Weights of a small image inpainting model: 72500 training examples.
Rows from block 9, named by matrix and row number. Rows with one number belong to one channel. Each number is 500 + 25 x the weight over its row's rms, rounded and kept within 0 to 999. All counts start at 0. Numbers have three digits each. After the name is the row's rms in percent of the matrix's.
# convs1: first pointwise conv (model.decb.0.1.convs.1.weight, 384x384x1x1), inputs 220-274
# convs3: second pointwise conv (model.decb.0.1.convs.3.weight, 384x384x1x1, transposed), outputs 220-274
convs1.203 107:530445500488500477509500500507500475508599581535519500491484500500500500500524500535500520484500523523476446521500500468500500500500458500521537500488506500526525502
convs1.204 099:500500500500469520472500454456477518500548480500500500507500558527500500500500500510500500500500500500500500452519545497444482500488518529500490500501500469500486500
convs1.205 093:489500500527554473500525500500479500500513500500500460500500500472500500500461519478454500500526422452496500500554430505500500484557549504500500500500488452493500500
convs1.206 082:500500506500439513500480500500500530453493482541500500577488500500479494512500500493500500500578500500500500455500500500500453481482500529500500503500500500500589478
convs1.207 084:500434500476500525500437500476493500506502529562474500500500476500500518500500500500478500535500500548500500500494500500462527485533417500518500479500441500500471485
convs1.208 077:500500500500500500500484500500500500365524500500500500500511500508502500500500500500500500500664500500500489492500500500500500500487513502478500500500476500500521500
convs1.209 097:503514500500500500485500462484478500500447467500535540500486488500500500534500500500500520449500500500500445500500501540549500500500463500500500500500453500500504500
convs1.210 119:528465500506460517514496504500503520500492567489500493500497500483427500500500494523500460504527525502500500500500503511576497549514522500476500513459476500500476519
convs1.211 106:494532529500496455532473500485500560500515500500479500500511458540524503473540444500500500500436449500477500500522500500472500478510500507557486460500500500504480500
convs1.212 115:541477500500487516502500500500500500500449500443480500521549482500520500483494492469518500512508529500510500500500500516476555500500390500498500502488500500500500500
convs1.213 079:551500500500406466506441500500518519436515500500500513562500490500488500500499500500500500500500500484500500500500500525495500438493502500500475500500500500500500500
convs1.214 096:500517500500500456526539500574491500506552620500500508506470500500492503435499447500509500500500559500470431500543500500511531513495464500482508484500462481472500500
convs1.215 093:500500490500519500486529528500533515500482500474482500507559474457554500500500500500526500500500500500500500505500500510500559500522500500500500464500504454532500500
convs1.216 106:500500500500500509490503500469500500500454500491500500476507500479500437464500500532504461514483479500503506496500508553500498500460500523492484500500538500500500519
convs1.217 098:500492486500563478465500504500500500459500500527500500540500500460500500480500557460534539500500500500496500500442455486549509500500561500500500518500513500536500462
convs1.218 094:500500500525500525500500500522500518500500500484500441500500545504489500500513500443500500500482535499500470452500485454501442500500500500490483500500500512500486491
convs1.219 092:500500500504502500509500500530500496512489500502516500500522500500476500479521500500500500500500500500500500504500500499532489500500472521500488500500500500500526472
convs1.220 117:500500500500500487500505500500500484500500500482500500488456500580500538500517500500500500500500500500500515500500474452517500475500503500494504464544531503528543474
convs1.221 067:443500459500500500505500500511500500528467492500500500500500459500490500500500500500500500500504500512541499564394500500516500483504500500500466500500500500500500500
convs1.222 108:514488500471492486515482500500458500501465533500500500524467503527512477481529500449518500500500505500500477500453493500500481511500500500500500441493502500450500462
convs1.223 082:544515499469500500500500514524501500500500481500500537541500500540500461500416500537463500500500464500500500487511492500500511529500500500500500503500500511500463429
convs1.224 098:500500500500500500500500500500500500500500458500500466500500500500499474456500500500500500454500500500500575500494479455500477471500500482500533500490500500500500526
convs1.225 109:428481495500500500500500500509500500435492497483560526500518438500482528518503500500513459498435500475500502470464500543523525541500500514500500477500521490521476451
convs1.226 095:500469500563500449581506494500500497500500500528477421511500455534495500500447500466446465500500465497500490471521500472500496500500570500500469523517500500459435488
convs1.227 135:500500500528467504500500508500500500487548500486500560500556428494473486498500500489504500500474500526500490500500487500500462519500519509500500457474514526487471485
convs1.228 093:500500484500500445570500500456500500500518458500540500500562500500500500500575500500500500536500500500500500500497523500500464539480474500519500500500500434499500500
convs1.229 106:500500507479499500489483500500504488500508500500500528529529500549468511528447475500500500546500500500428510500500441500490544500500500500420519520479500457484500500
convs1.230 099:500464500500500439500445523500500495468500515500456500490567500500500500500430500500436510500629462500517500500471473471572538500499500497500489500522500500499482500
convs1.231 086:463500500500500538500509500531518500493536487500500515575500469499547477526461500500500489517437500486500524500500472500515499531500534500511500498500516551500500510
convs1.232 113:540522557500500511471503500517500468500500500502500500477553500486601500500500473500517498500500500501500500518529515446485500480500470524477500499494514502500540500
convs1.233 107:500500500464500530500500500489498500500486472500429485500495498500561500485543500534465500560500500480523589500424521500458500500500487500500500500500528500479500505
convs1.234 123:490520490461500500500507519486500557482485475476464500491555500500500464500519515598500500494544547500512468499600500459512447500476498500500515500483514464509500457
convs1.235 101:500500530500507500513500491520500500500500500531500500500517486500550480495500500500431541500572530498500540514500595500509500500500500500500619500500500500467500511
convs1.236 113:526532500547470456500500500462500498437500500497500505509486500500532475500413500526514530500534500550518496555500500500517497494500461522500500566500500487500500525
convs1.237 125:464455500484500500543500500577500447500500500446551500519463422467496500471500555469501500552500500503500500470511500502518476500500500540500500500500531500500515567
convs1.238 097:500520500500481462503500500500553500560507500504516500510500509500556486490476448566500549466500500500500473500563500500485502491499500500500500467482500500500511497
convs1.239 098:513500500500500500540500500500563500500526579485476500475500544500489500495500500493521507464500524553500540534500500483491481500483500500500500500500500500476476511
convs1.240 097:462478500500513500500506500500500526500500500500500530507500556472500452501476501500500500479513500500500500500486500542567527585500500500471490500500500491508500500
convs1.241 106:455500500456500485532507474500500500500512500485500500568500500542500543500500500500500497499515488495520480500543471475500500500539488500488535500500500467457480500
convs1.242 095:500500500500506458436489517500511523500500500500493465496500500480502443453500463500453534555445461518486477500511500500581583500505498500500500493460463466492500500
convs1.243 105:516500463500416502500520500482491448489460500540505467509412466500500500539533524493471500548503519500470502500476512548474500502509473542479500500519499500500500500
convs1.244 104:500501432478503466435475500500500505486500500500510500459500441500500500500526500500517500487531518500500483501500465485515500526530442500476500500500480463480500559
convs1.245 087:467500500500500500500500456567500505500477586500500534480500606500452500500500482500500500500528494500500484495500500504535500500500500496451552500500500519575500462
convs1.246 093:484516503500463512500496500474463500500509524500506447533500500500480489500500521531507500500479500493547535500500459513500491502500485500500500500500500500500500500
convs1.247 104:538500509509478536495500472500500476500506500500500500484531531485453500502512500500541500464500480500500510492500468529500513454500500472500493497511509451500472458
convs1.248 093:500555503500500500500533500500543522490500500498472500567515500500530506500500500500500500500487500500500500500500494445508500524500500500482500500500500500504500473
convs1.249 108:500505500510500475468500500500500500500504500500500500500526500500487565500500521500515500481489483500486500500468500500530500500500500489500500500509500500500500500
convs1.250 094:500470500500463500483493500533480514500500526518503500500470468515500500506500513500490474539554500516500500504500457500485500513490487500500500471500500495500458483
convs1.251 094:500500500537461500500500500500500503500500494549524508500500500500500500500525496500500500571556584505500498478500425500500500500500517494500521500500468500500500500
convs1.252 097:500468500500499500498553500517500500497500499500495466499500483489500541487500531453500502497544500500512440500472500572470500500500435500452505505500500500500482516
convs1.253 111:491487500468489511528500525500500500500500500525534500500500500563500434500500487500473533558500500478500500521500452484500500525500500500500475539500500500500490483
convs1.254 103:500534500554500482582489500500500459500529500500464505500549485500498526425500511500500500500500449480470500500500440500500500464500500550500437501524499571452500500
convs1.255 106:537500500500520500505500506500500436500500500500500500500529545594500502507540501533500500485511492500509500500498474500540553482520481500513468500489508500500479500
convs1.256 103:543513475500469500500500500516500476500486466500500500537518492500500500500500496500500490523561500500500490462462486519500505541487500500500500481463500500500540508
convs1.257 098:500475500510552500500453439500500533445500553500515546496500500508509508500431523500508500500501475500500500500500500528446537500451444523500516500500481553498500467
convs1.258 092:500500500526478497500503430500576500543499498509500500500500441550520497531500500509476500520510549530500442500488500529489521472500541500500484498571504500500500500
convs1.259 078:500473500500396478500500500500500500500500492500500514500539500503487500500506500500500500508500475500500500500500500510489525474545481498500500500500500500500500500
convs1.260 091:500500500500364421500435546491484496500500500500500500500500500500500500500512500500538500500500500500500500503500473500472471543500535500500500500500500525500514500
convs1.261 100:500500500479500500500535500516500504500500530524500527500500500499511461500537521500487500500500500500496500500475497455500500509432500500538525500500500500498500488
convs1.262 076:500500550482456500500477500500461500500500502516500499465500500512500485540500500500500513437500470500500491552500500500500500510545500500524461472511500468500427448
convs1.263 082:535500500500500500477543500523534500500495501500500500500540439500500533500500500500474493500500500469500522500509500507449455500500500500500494458495500518518502500
convs1.264 095:500500480473517500500500519500487500500479500447524500500500500500500533500500484500500500444511521485500564511500500543504500482500500500469548562505500500462495430
convs1.265 096:522500500500445518479489500501498548500500492510500500500500500528410500458500500508500500476490523500466500500518529503500500518609509500438473500500500469500581536
convs1.266 083:500461468500500500512500489500500500500500415500436514529537500500497471463525500473486500500533500458442458457500500567559500500500500483542500473500500458525514500
convs1.267 119:520491500496479500523500500500500524500494500500523481479500500532503497501500482500503492426499527472500500495500500492500500500480500500486462539475500500526500500
convs1.268 084:500500495495489500497500500500539533451452500500500500523500500521468537490500500500500506457500500500500500500535500497494500551504548533500528500540518500498552500
convs1.269 123:458491507500535472501500528543500500500421534500516537471500500500500500506572500500475500487500500500500546500500500500500500541500500474505511500500512500500500461
convs1.270 097:546497500500500500500500500386511500500544502500500500482455477505500474544443507509500525500500500500464500500500462431500510435500500500500500500486500498556500522
convs1.271 111:500500513500500500492488514493500480500550500500469500502569500383500500494408500487518500500533500567498472533500500418590500500500500500535467500511522500520500500
convs1.272 103:500500467500472500500500509500500531500514500518509500500531500500488512500518500526506500500443564467615519471500469485510500500538484500500526512501500500503470529
convs1.273 070:475481500488500448500500500500500500500500510529500503488500500500500521500583500478500551500500500548500500500500500529436500500500545501500500536500500500500549500
convs1.274 102:502500500508531459500492514495523503500500482544500500476521500500489500500500535509572500459564500500500500500501500500500500500514500464472520500506500500503476500
convs1.275 089:500500557500560500500500500488503493465451500476500500500500460519500508500500500500500500500539500500511500515500500590482567531500472474500550492500436500500487500
convs1.276 091:490500500500500463500527536536467500473500494500500500492500500500516478452500500485464460500486500500500500482528500497469500569511500500594500500509499500500500500
convs1.277 106:500500516469500545500490500532500500500500489538446510505500595500548500499463500500457500500500475541476500479519500570500500500506485500536449500482500500500484534
convs1.278 093:446511500467500508500530500484500459498475516500500500500534514583559500500552500500500482500541547500500500469460555518500500500500543493500500511500500500500500496
convs1.279 100:500500488500483500500500490500551500465563500502500500500500500485540491464491500544500448454504466500500500500500527500567527500463500505500507500500520552463500471
convs1.280 085:520494461500500500500501500500500500500500500494500500554536515500528467527500516500500500500500500520462500500500500500500500500506500500500500557518500500503512500
convs1.281 100:464500449538500500474496472500469524500500479500500500525478500500539500500542500477500559500500500500500445500515500500500500500500472500500500543500456500500410449
convs1.282 096:527467550512500500500471500541458500471523558500500500500500442500500500500520496539500496550500500500525530500475500500500498514432503442511500585532486500459500500
convs1.283 097:500525500500500498500500533500500514522500507489500511500524490500536500500495570500510531477556419468500494441500500557476437467414521500506500479500486524500500501
convs1.284 088:500496543500500500500500500554500500500500494492500517469535500526522500500442500508482500533501500500500500500500455507459500546490474492434500500500500528500500500
convs1.285 097:500500500496500500500500472500451500471500500500485523500500500492482500464500493487508482500512500495500495500513462523500500500504532500503500494500473500500452500
convs1.286 095:485448495509500465516500500500501500491528485500500497524522500532500500522499510500454500500500500494508500469491495500500465501500500500445431455580500500500496500
convs1.287 103:500500500496500500500500507500472516500515500484500500487500464450500500491527500500500500500500500500510500500500469500545544510479463487500500500500500500500481500
convs1.288 110:500500512504509476500500498527500530452497509471500500533486468505500500500505501510500533500554528544500541512500500493500443476500478468504500499500500518464432500
convs1.289 066:500500542500500487500438461495500500397500500484454510552479500500504536500466500500500500500637549500453500508500500500500500559517509518500500500500510500500569500
convs1.290 084:500500519500365500525443500500500561500500500500499502548500490500500497500500500506500500500500500500500506500500500506500460461496531500500500500500500500500577500
convs1.291 096:437500514492500500526500500511500497500500436500491555486446463504503500456540500494478500500532523500488500537487500534500494500506508500500500502489499493500500500
convs1.292 117:476500500493500472485500491522500500496478497500500546520443500500495500500500549500473510500487529500499489500500482483500500542513476500480500493508517495500492485
convs1.293 089:500500500500500514500500511507448481396500500500500500500494508500500500500500500464453508500589500487500500500536497500500527520508500500500519500469500490500480500
convs1.294 113:500524500500482500500500523510539500492500557499491500476558500500500494541528500428496500480500529500534500500500490525504500500500500505485500492500578500506485435
convs1.295 099:500500500500535500500525491500500500474500443441492483500500433470500500500538490500500500559500500500500479500500500438503469500500504497500500500487500528476438515
convs1.296 102:505500498500548500500500486500500500475566500584500500531521500515500486500554500500545500518500500500500492495500500500569500500500500552490520495529500516542485463
convs1.297 095:487525488450480471500419500526543507500534489479500514442500487500526500467500491435500500500630485500500468602500524481500564500554462500500500505500536500453500549
convs1.298 107:454500500524500500488500517504500500517500463500500500529520500462542490500500500500500510544500466500500463465483500500557416500478500500500489500500500500500479500
convs1.299 119:500500500488572500500603453500502481500504500500511500488500500500495519500436478500401513495393500491530508533507538481500500500500500500500564500537457500500445500
convs1.300 101:500501500534498500521500483470500495500499524500512500482461527500485551508500500500500506500500538480544411489500500500500500500500500512500500500519500500528483500
convs1.301 095:500500492500489500469500414463495500433537455500470500497500504500500500509500500500500500500532500531471500500500464500554500500532500499523500467500512514500500500
convs1.302 119:500500452478518531471505441500460500483500485500500500500533494509551469500544491509500500535517546517500500491537455495481521500480451514500506489500492500508569530
convs1.303 103:433525500505491460533502495480500512500500500500500473500500500514500535500500566500522536509549514537500492474594500427500508500537533500513500500443532500500482538
convs1.304 115:500500500500500500500500500500500486500500500500513497500509510500516500500525500500500500500550500500494502500500500500500500500500513500500512499500500500500500500
convs1.305 115:536500527500500500499500500500500520501561537500500525455500534564492500485478497500500483500505469500500500500515525488388519478500500492490500500500535488497533500
convs1.306 092:511500500545500500500492503452500500500461500500505546442500500500500500500500458500500500484500500500523500484500500500500447507500500500486450539573529500500500461
convs1.307 093:482500500470500500500500500500500500500486500500521500468500510500591488550500500500497488500500500500500502500561463500500500572513500507500458473466504500500504500
convs1.308 110:500532477495497500500481477516487500500517485534500500478500492566491500482500523460465520525534500500471576500500546521500500488450500500444500520500500500526502500
convs1.309 098:489500500527500511500500500500445500462500500500490492500546444500547482500474500537505500509500500547500500500492466500500511503470486490500446451500507500500500568
convs1.310 100:500513511527500521509477482505500485513500509500490496491500488527500515470500500488500500500500548500500500500509471463500471500460441500464473524500492495536500508
convs1.311 093:501500500500486539500453499512501500536543510500500564462534500500500449500474500460500500500458500447500525500500487475500500500456500500515500528537523532480463500
convs1.312 086:450500566515481500500543500451522542508500536475509500569500516500500485500459500539538497531500500561422479435500500500572521562514500500500500469567500500477500462
convs1.313 090:500500448500500500524456493500470500500505500496500566500499500509521500500492500463500500500500518500442500500491561471455507522500500501478504475500495500500546500
convs3.203 099:511500437475500500572500469505497500539485500480500550555500500500447500500454500428500500478500500459500500500460500543500494500436518530479506532527443506541500500
convs3.204 080:514443500488500508500500500498501449500500490451525515500500500500567500500456500500493500424500526526500500500506491540481500500447500513529500500500546500500498524
convs3.205 105:496500500500535500500500490490500500468500481500466535457525500491500500500500449538500434539528512500500534500559500500500532492500503500532500500500500486500500519
convs3.206 135:473549500484500500492500507500532491454466500500519468517486543543500552500521470500500459520510500500500500535484500531500500476500510480487485508500500500487444500
convs3.207 082:500510500500500450443500460522500500509541421500484538494479462510500546428500500493500523500452476500425500500552540500497496500500500500500541500500500501425500500
convs3.208 088:500508500500485524486500499514480500500500500462519500500500500500500562500559500500474442477554500500500500500500450503500516500469500500500467500434479500500500544
convs3.209 096:530500493568479468449500461500500500500500500455500533500477503414500518491537516517500500433500455474480500480462417500500500488500500536500500500497500500500533559
convs3.210 105:545500500500500525500542533500500526500549449473500500500508500500498444500447500500500465487500562521500500500561560517500536460500486465517556500500500523504540500
convs3.211 110:530494533500500518501500500500500463508495494478503502500500550567543500473500528508503452492503500500500498524494497500500535500522544500534511500494500519542500500
convs3.212 159:500524500475500500548509500525476500514500520492499508500463500500518493499530500487500517477500519500487500500462500500560500524524551500495480500500555541507500500
convs3.213 087:500500500500544500500536537500500544455450461500500500518528500554529500500500500460500500541492523500514500500500500500494451500500522482500597484500545499496481532
convs3.214 106:500474500500558527500500543481484500500500500515500422481500500500500408491503553512512537500521500500500564533500581513462445458500505500500454500528482482485467500
convs3.215 080:530500494500500500500451500551476519500540531500548508487471510500500500500500480500500511500500449500500500500500500553500507500500500500500555498500500487500500552
convs3.216 104:500505515452500561433500500490492500505509500500446500512468519563500498465500500500507500500500522500469509518500500500498579500510492483515500500559440521492500558
convs3.217 088:500500500500500500500500500500500467500461500500500500524500500500500490500475500529500500500500497480453454500500575500500500402500542493561535500500465522500500500
convs3.218 117:532464523433500497474500468435460500527550500500500467457500481500522478501500489495492500503500469500500471500500500500500519480500500500500500500500500523500500523
convs3.219 080:500500438500462478441576500514530500500462500497500500503500531525500483500500507527408500500503508493463494500530500555500491495500500581567500492509524497469500531
convs3.220 093:500500510500500542517500500500500500500500500537500500500451489535522500500559482500500500500500500530500492429477500466500500500451500404514452500513486500500498516
convs3.221 087:500500500470514470494510500500552478500543491544500460500506500487521459480500515423490500467500500490485505491500500500500500500500500500500486500500500525500513474
convs3.222 095:470491500470490500546500500500464519497500489500500500500540488537500579500466500500500544500500500500500500503459510447469442500500500521550463517500480500500500464
convs3.223 102:500520500500500476539500501500489460422500520451514500500476500500500518499500485535500486521538500565500500500491484519500516494495481451500459531463500500508538500
convs3.224 106:511500516499560500511468500517506516429468515489500500500500500542500500500500497522476500500500470466500532493480500487500500448511500500500500500500480500500500500
convs3.225 093:500500500513500489499574500494449493500500500483500541471500538500519520500501438507541583500500557500500456500496500453500551473500500500500524500494486471500500500
convs3.226 101:474500500500493500484432501500500512475519500500471526492500500500524500500533500500500500500559477500464500500510546500500480492525433500500483475500500507499542527
convs3.227 095:525500500500500500496453500518515500531475548500500500526500497500466479500504463500469500500500500511500535415454490500500546505500500471500500500489500525413500500
convs3.228 096:424456500508506464518526500500500500546500500500500500495529500500395559468500457508500500500471509515458500495500485559500418500500500500500500500499497500537500458
convs3.229 097:500464487465570483574500519512500500526495500500556500446500460500491533516500500471439500500500493500430500509500521500502541500500500500500500500500554500500487487
convs3.230 103:490500449500500472500500475510500500480494525469500435500500515500465500491553500450529525500500500554486500500468500558500550500538518511500500424511527500585538552
convs3.231 079:500488501500490500500500493508500496500507460500500500500500500502500500488500442500571500500500500500495500461500500500500494500478500444500565500503538500500472549
convs3.232 090:453500521500469538500500500474500479451500508500500524549572500500500500500562445561500520500500500500553500496500500500500518500500520457502474500476503500500460492
convs3.233 105:500513500437500495521504517515549437500500501498500500521446486500500500501500500500500502500500500554500500500500485500458500515500500537497549500508480481507523489
convs3.234 120:574523473439520551501500528500500470500500548500450500552500500500457500500500500500476500500475500520500518443500472500500541500508537500499500500500434548482500530
convs3.235 102:500470432509518500561500494506500500500500500454534540544500500501476500476499500500514509489500500503500500500500500387514486500527500551500513500500500512500553500
convs3.236 096:500459471535500485460500500500552480399500504497500467486500483500500500494521469500500433522478500530500500538500494499467500525500509450500500500501500500522459500
convs3.237 094:450500527571500523500494500500500500500558444558463469500500525490500494535437537464510520478500488553459527500484542491500500508504500500500500500462500525461540500
convs3.238 104:500500500504497475550500533510500500500500545500549485500444500482500500500480516500458522494500487495536500500457500500525500478500500500526514500518500563473503481
convs3.239 081:500500500514529500502500500501500484500457425500500499500501500553491558500500500500492494408500500510500500582500519500586586500462486500529500500530531513489477496
convs3.240 117:493500545509489549532535527496500519500508500500500528500469500517500497521497500432509548498488510478500500506500500556502494505446498458493500500500477519505500606
convs3.241 101:479500500500481483473500500500500507568522498500497545500493500500500542500504500500500507452537489525500455495529512500500480507502500527500500452536502487478500500
convs3.242 110:500451500507574471505500500504500571500500498500500510472500500474500500500500500500434500469500502561457500500470498485500500509500504459498500500516520500500484482
convs3.243 101:508500500540500500500500464460500500500500500500500518518500567468500556500564500500500500477514500500500464500500500492547500497500500462500479543500500540538512500
convs3.244 100:500500500500500460451500500475489500500455500500510500487422500500467500500500500500456500480503500500546442497516504500493500458454541524511500500500595515500497482
convs3.245 090:539500500500500492415500500500535500539500500477508500570500431437500500546466500557500500432531546476603500491525500500500500504471501540500519478575505497469500473
convs3.246 080:535457500506530523500500514500500507571500500500500500500466500500500524500500490409547500500500500500500500500519572509482500500424500500500485500500492466558500500
convs3.247 098:500395485522496500500500500489500531514555500500500480500500495500499520500518500555500483446500524500499492454500500500500550500568463475500500500500500483474500500
convs3.248 123:521500500500502500439500538477492502446500512498500500500500500500500579448500455500551426552528500500500500554488500500491500424525475500500499500439500545500464521
convs3.249 137:455500454500500500460487513481556472499500500500500466500500500500500516527500471500500457544475500530521500523500560530500500545524479463492500500475573486426521549
convs3.250 118:500500500500500453439537500475488497500500500500500500510500500500500525439546500510500500488503500500530464500569500500500459500500468500500500500492500487499513500
convs3.251 093:500500500530473436520500500565500528500482495498500465500558496500521538500500448500500500500500478540500500489471500500537520485500478500500500516500491500500500500
convs3.252 095:500500449442519500500499500477513500496527500438500503500500500500500500496489500500469500500500500500500500500500500500493500457500505500500500500500500500500504500
convs3.253 171:516452521500470500514500500529500527500500432500486511500500508480500469516555468502483492490500484489491500500503500500478475478453526502505500500466500514458500524
convs3.254 096:509472535500500524500445500500500500500500565500500500500500500473509500551500500543559528525500519529472500500466500505535500498500500500500474473453483530566493500
convs3.255 096:500543482551511485457506531500500500500456500500500500572500500500500500500500503473500500523516500500500500450500503505500481548500500500551463500500576500500500467
convs3.256 119:500524507500515500492500500498481474514522461522500530514502500500511500535500500500522570434461522417500488496500500490547474493513518552500500487500500478512461500
convs3.257 093:500471485564529500418536434500500500500500500500500495500500521500500500532462473500530509435500500500500500460501435500500468537500550487482561500482500500494456491
convs3.258 093:523500573500500500491500500513520524497500472550493500500500500500449478488517500460500500500500500573500483499509500525500500492500506504530500501500518500546500515
convs3.259 098:500500466500509500481500455462500500500500500500480500500500500500508500456545500500522500480500480474518500500497500474490500500500544500500512500488500475500422503
convs3.260 119:500500528502590454500532500469491566500500500506441500500494518478482500455500517500500500500436500489500522500458500537500500496524492500500453500524537540500530531
convs3.261 117:493492522500500500500500490500500544500545537500427500500500508500554436446471465500529509500500500520500509514500523483500461500556500512500501553500519500529527491
convs3.262 087:496473514500519496421500507500500500500505500412511489525466501516498500500500515500500500500500494500500500517437525500507551571477500500500500502500484511553469551
convs3.263 103:500448465500462535500500532500561500476500500523483525500524500498458500478500460501533419492474500542480500500498500500500469500499548500500494500500473546510500500
convs3.264 086:500534500500500500535500500510494492500500480500520500508500504506470533500468500497500500500473501544500451500529500558500474500548460500500448504540500500521435500
convs3.265 127:500500500517500510500428500495500500470506543538479520559535496500500445500500582500504500500500544519474486500547500501509472500535476505529500500529469436500523531
convs3.266 084:500500500500595511451506548503521556491500459492536412457500519475494500477495500500500500500500581461500500500500491519452500500500489500500500459469500500435500500
convs3.267 157:475488472441570500500500500518500569500461474493500547466500500453500529500500500500504500482500500546489500500476500500500500487536503509535500513464500512460500502
convs3.268 103:501500480479463570500505500500511500553515500500509500500500488479500500538500500541526500500500571462513520452574488439500500500455500481500511520500514500517500429
convs3.269 092:500522500519500500500500493500500500556500457521500500500535464500500590534489495427549573500549500521500452500500498529454502504483500500533535480500500500494458447
convs3.270 089:500500500500496500500500500500476500500500540500500500500500554500500500480523536500500500523500450500493505500500508500500484507500503500500482474561500498473500460
convs3.271 108:500513500500457544500471539546509500490500457570500475500500500521479500509500500500500500478500519500517440491500537500527481500500457504473500500489452500412538507
convs3.272 093:500500511514567491500500500502500500500530500511500500501500500500574542480500500497500500538500500500554500500528500500492482500500500500500476500560444500475478500
convs3.273 069:500500453509569500503500500500500557538500514500500500500500500500516500450413522500526500500481510549485500500500529529500500533499580500500529532500512493500500500
convs3.274 113:500500500451466479446500489515455467500500472528474500436500488471487536500508500475500554483514495500500499460500500527478500459539468527498534500482463563438500455
convs3.275 090:413549496437503487530500500497500500500500503500530492500512500513500500500500500509487500501500500509500514500489500527500542500432500482500539500535500500500494507
convs3.276 098:500500444500490500417500540500500500520375497500488500510521500484500500500500500485481500500500500521500500500485500429532500501480539553500500490500490500472454500
convs3.277 106:500478500500500504500500475559500500519500500500501543508500452500468529504500500500490500500502500469464500495531500481500457489500500460464500500500552500533413500
convs3.278 091:486500500505493543525500500473541487579500524500490500397488505513537500479500437453500500526500497500500500500500500500513500500500513500478524500500500472500500444
convs3.279 105:466500500500504515500500529539500500481500500500488500500550500500500500521500500500482513498500500428570500500522500485548500500500494500518480564575500553500500431
convs3.280 101:524500519500500500500481492472537564500457500500500500476498500565528500472486500500543491500531500525500549500532500500500452492515500500491489500500506473518534500
convs3.281 104:500500525500528538499500500500520500500554468500500500503528512500576500550500500500522549503479500492529437424500500500500500500519445500497467500490500500500500504
convs3.282 098:460506500500500529500500520492500500500562446443533500500533531476500500459500470500550489500509444500517505477546503500465446500500536500523540475500467524407500531
convs3.283 090:601557532500467511500500518480500500500500496500499530459506518500495500500548519500491517500471500500520500504500482500500540500500525500463501489500500500500500496
convs3.284 090:545500500500500500511522500500500519429485500500516500500500550500587537500592500500493456511486500526500489500461500499500500483500527500464488533500500500500543535
convs3.285 101:488557500466494500527457500531473500560500446500500500500500492500500472500500510500500500483500497500500469485502500538500531512500495500503500472495500543474476472
convs3.286 086:509466459500500489456500526474500476487527500500500503500516456521500500500500482565500528500500457469518500433444500542550530458480469500535490500500547510519500500
convs3.287 093:500500500500491545561495500477520511574443500534500500526500460511500500546500500542500552430500500500510500500500471537500500500500500486500500476524536500500500444
convs3.288 103:511500495403498500469500482458500499500500499477500500500500500500500500523487500500517500537531534500500489596500584500469468537443500500492412500494500460500500492
convs3.289 109:470500500512500533500500500500499502500500500500500500500500499500457578538500500500489450500500428509561500536500500500543545500500434461500500500475505500500504561
convs3.290 094:524479500500560500483500500500500500471460500472500401470480500451500482566497527500500498500512511500500500500500500511538500500500506500500491504500586500517553491
convs3.291 090:500500416500540564500500500500500500500500577517460500479500451500469500500500500500500500500500500472522500509522500560500567443500500452531500500471500459500500500
convs3.292 095:500500532514490500500500509500500500500480477521544481500500500500512500500457520500492500579500475500500498536450517499491500500500481500552500500469434473500500500
convs3.293 120:490495500500500500472467500500540517500500500500544453500505526523500585489503500469500427500478497560512500557500531582459500491533489463491467536429516561500500571
convs3.294 107:500540500500500471462500500458500500487542500503492458493500462455500486489473500500492452450512500540500500546537500500524500500500500500500554500500500479468489500
convs3.295 092:500471512500534500500500500483484452500484500421503517500500493522500500538500476500535500518500500522596463465484500465456500469500500500500500460475474545509500478
convs3.296 090:500525500424500551500500500500497500500500500521436500500500500526500510569567441500500500505500499457500500500500500427430500500500491500470500504500500500500521503
convs3.297 087:500500519500493500539500506580500500500520500554439500500500500500500500500541483545505500500485500535500497500503500546438500500500493514494500500468521450452496508
convs3.298 103:528440509500500545500500515484537500429500497540462500480500500496500460500492500471468515500500500500505500500500520456500578496427471500482500500475500500461500500
convs3.299 111:500480500500495500464495500455500507500500517500500500473459455516470500500500549500500500500462500471500500500452500500469528500500500549465486500500500540476500419
convs3.300 107:507528500461467517482509442536500500500500500456505485500475500465500555500521500472518500571523507505468500500500511500500500550500486516517500507525500462494500500
convs3.301 080:500505436474500500500502500452500529500500500500486500541466500506500547486510500527500541506500500448500500405469524500500500398500500500500500500500500455479488500
convs3.302 102:475541507527500492500500500506541500499500488584525500500488520500529500500504500517500500500500500500533500521475561533567500488500500497500500500500515500500500500
convs3.303 124:500500500500500527515477500500500472500430502500500500577500500496489515464500524500533482498500500500500532554525518536503519459500500500582500500523461475498551500
convs3.304 147:491530440531492489444496546554541500500500563489500500500500500500515544478500461500528500500500500500500535520505539537500467500500500499472504500500500530498500549
convs3.305 110:488577500448525537500441500523500470545500500500500500500463500500500433500500500500500500500500524453481500489500468472480482497500466516539500478500500500500500465
convs3.306 090:500491453498500526468512563500500500500500512524500513455439503480500500456500500500500476554447494452500450500507495465500493500500500500500517500500500500500469500
convs3.307 096:500500443500500500500523504500500500500538483500500500500500500500464475524500494473478500500500491519500510515569500543514485523568500500500500555500500476500511457
convs3.308 108:500529455547500500500420517500542551565500500500480500460500500518542500537516500520500546500490483515531487506500555502514500548456500568500555578500500500500500500
convs3.309 093:501500501500500508500500500500525500542500495590500584484500472500500555477500500500500518500485500560500542582516494568500494500500517471500505500538516528488511521
convs3.310 100:501500500428552541538500488500500500500500444499514547499500500500500465545551500468500500521497500500500491464552500549514530476514534500500500502528502500500466500
convs3.311 084:544500500423500475486500500499500482500500500500500552500500500486476481501500500494500500511500500500500487500476500500500432500500428486545500413500548500452519500
convs3.312 078:500578509443500476500500500500500500462562500500500557489505470500523500514500443500500481500500500500406500500500500500523528500500500480430500496474482500472500500
convs3.313 094:485500500453492500473500500530486450563442429542500476500494535529500484500500500498500500500501500483535531506534500500500490562500487500532458453500500494409500435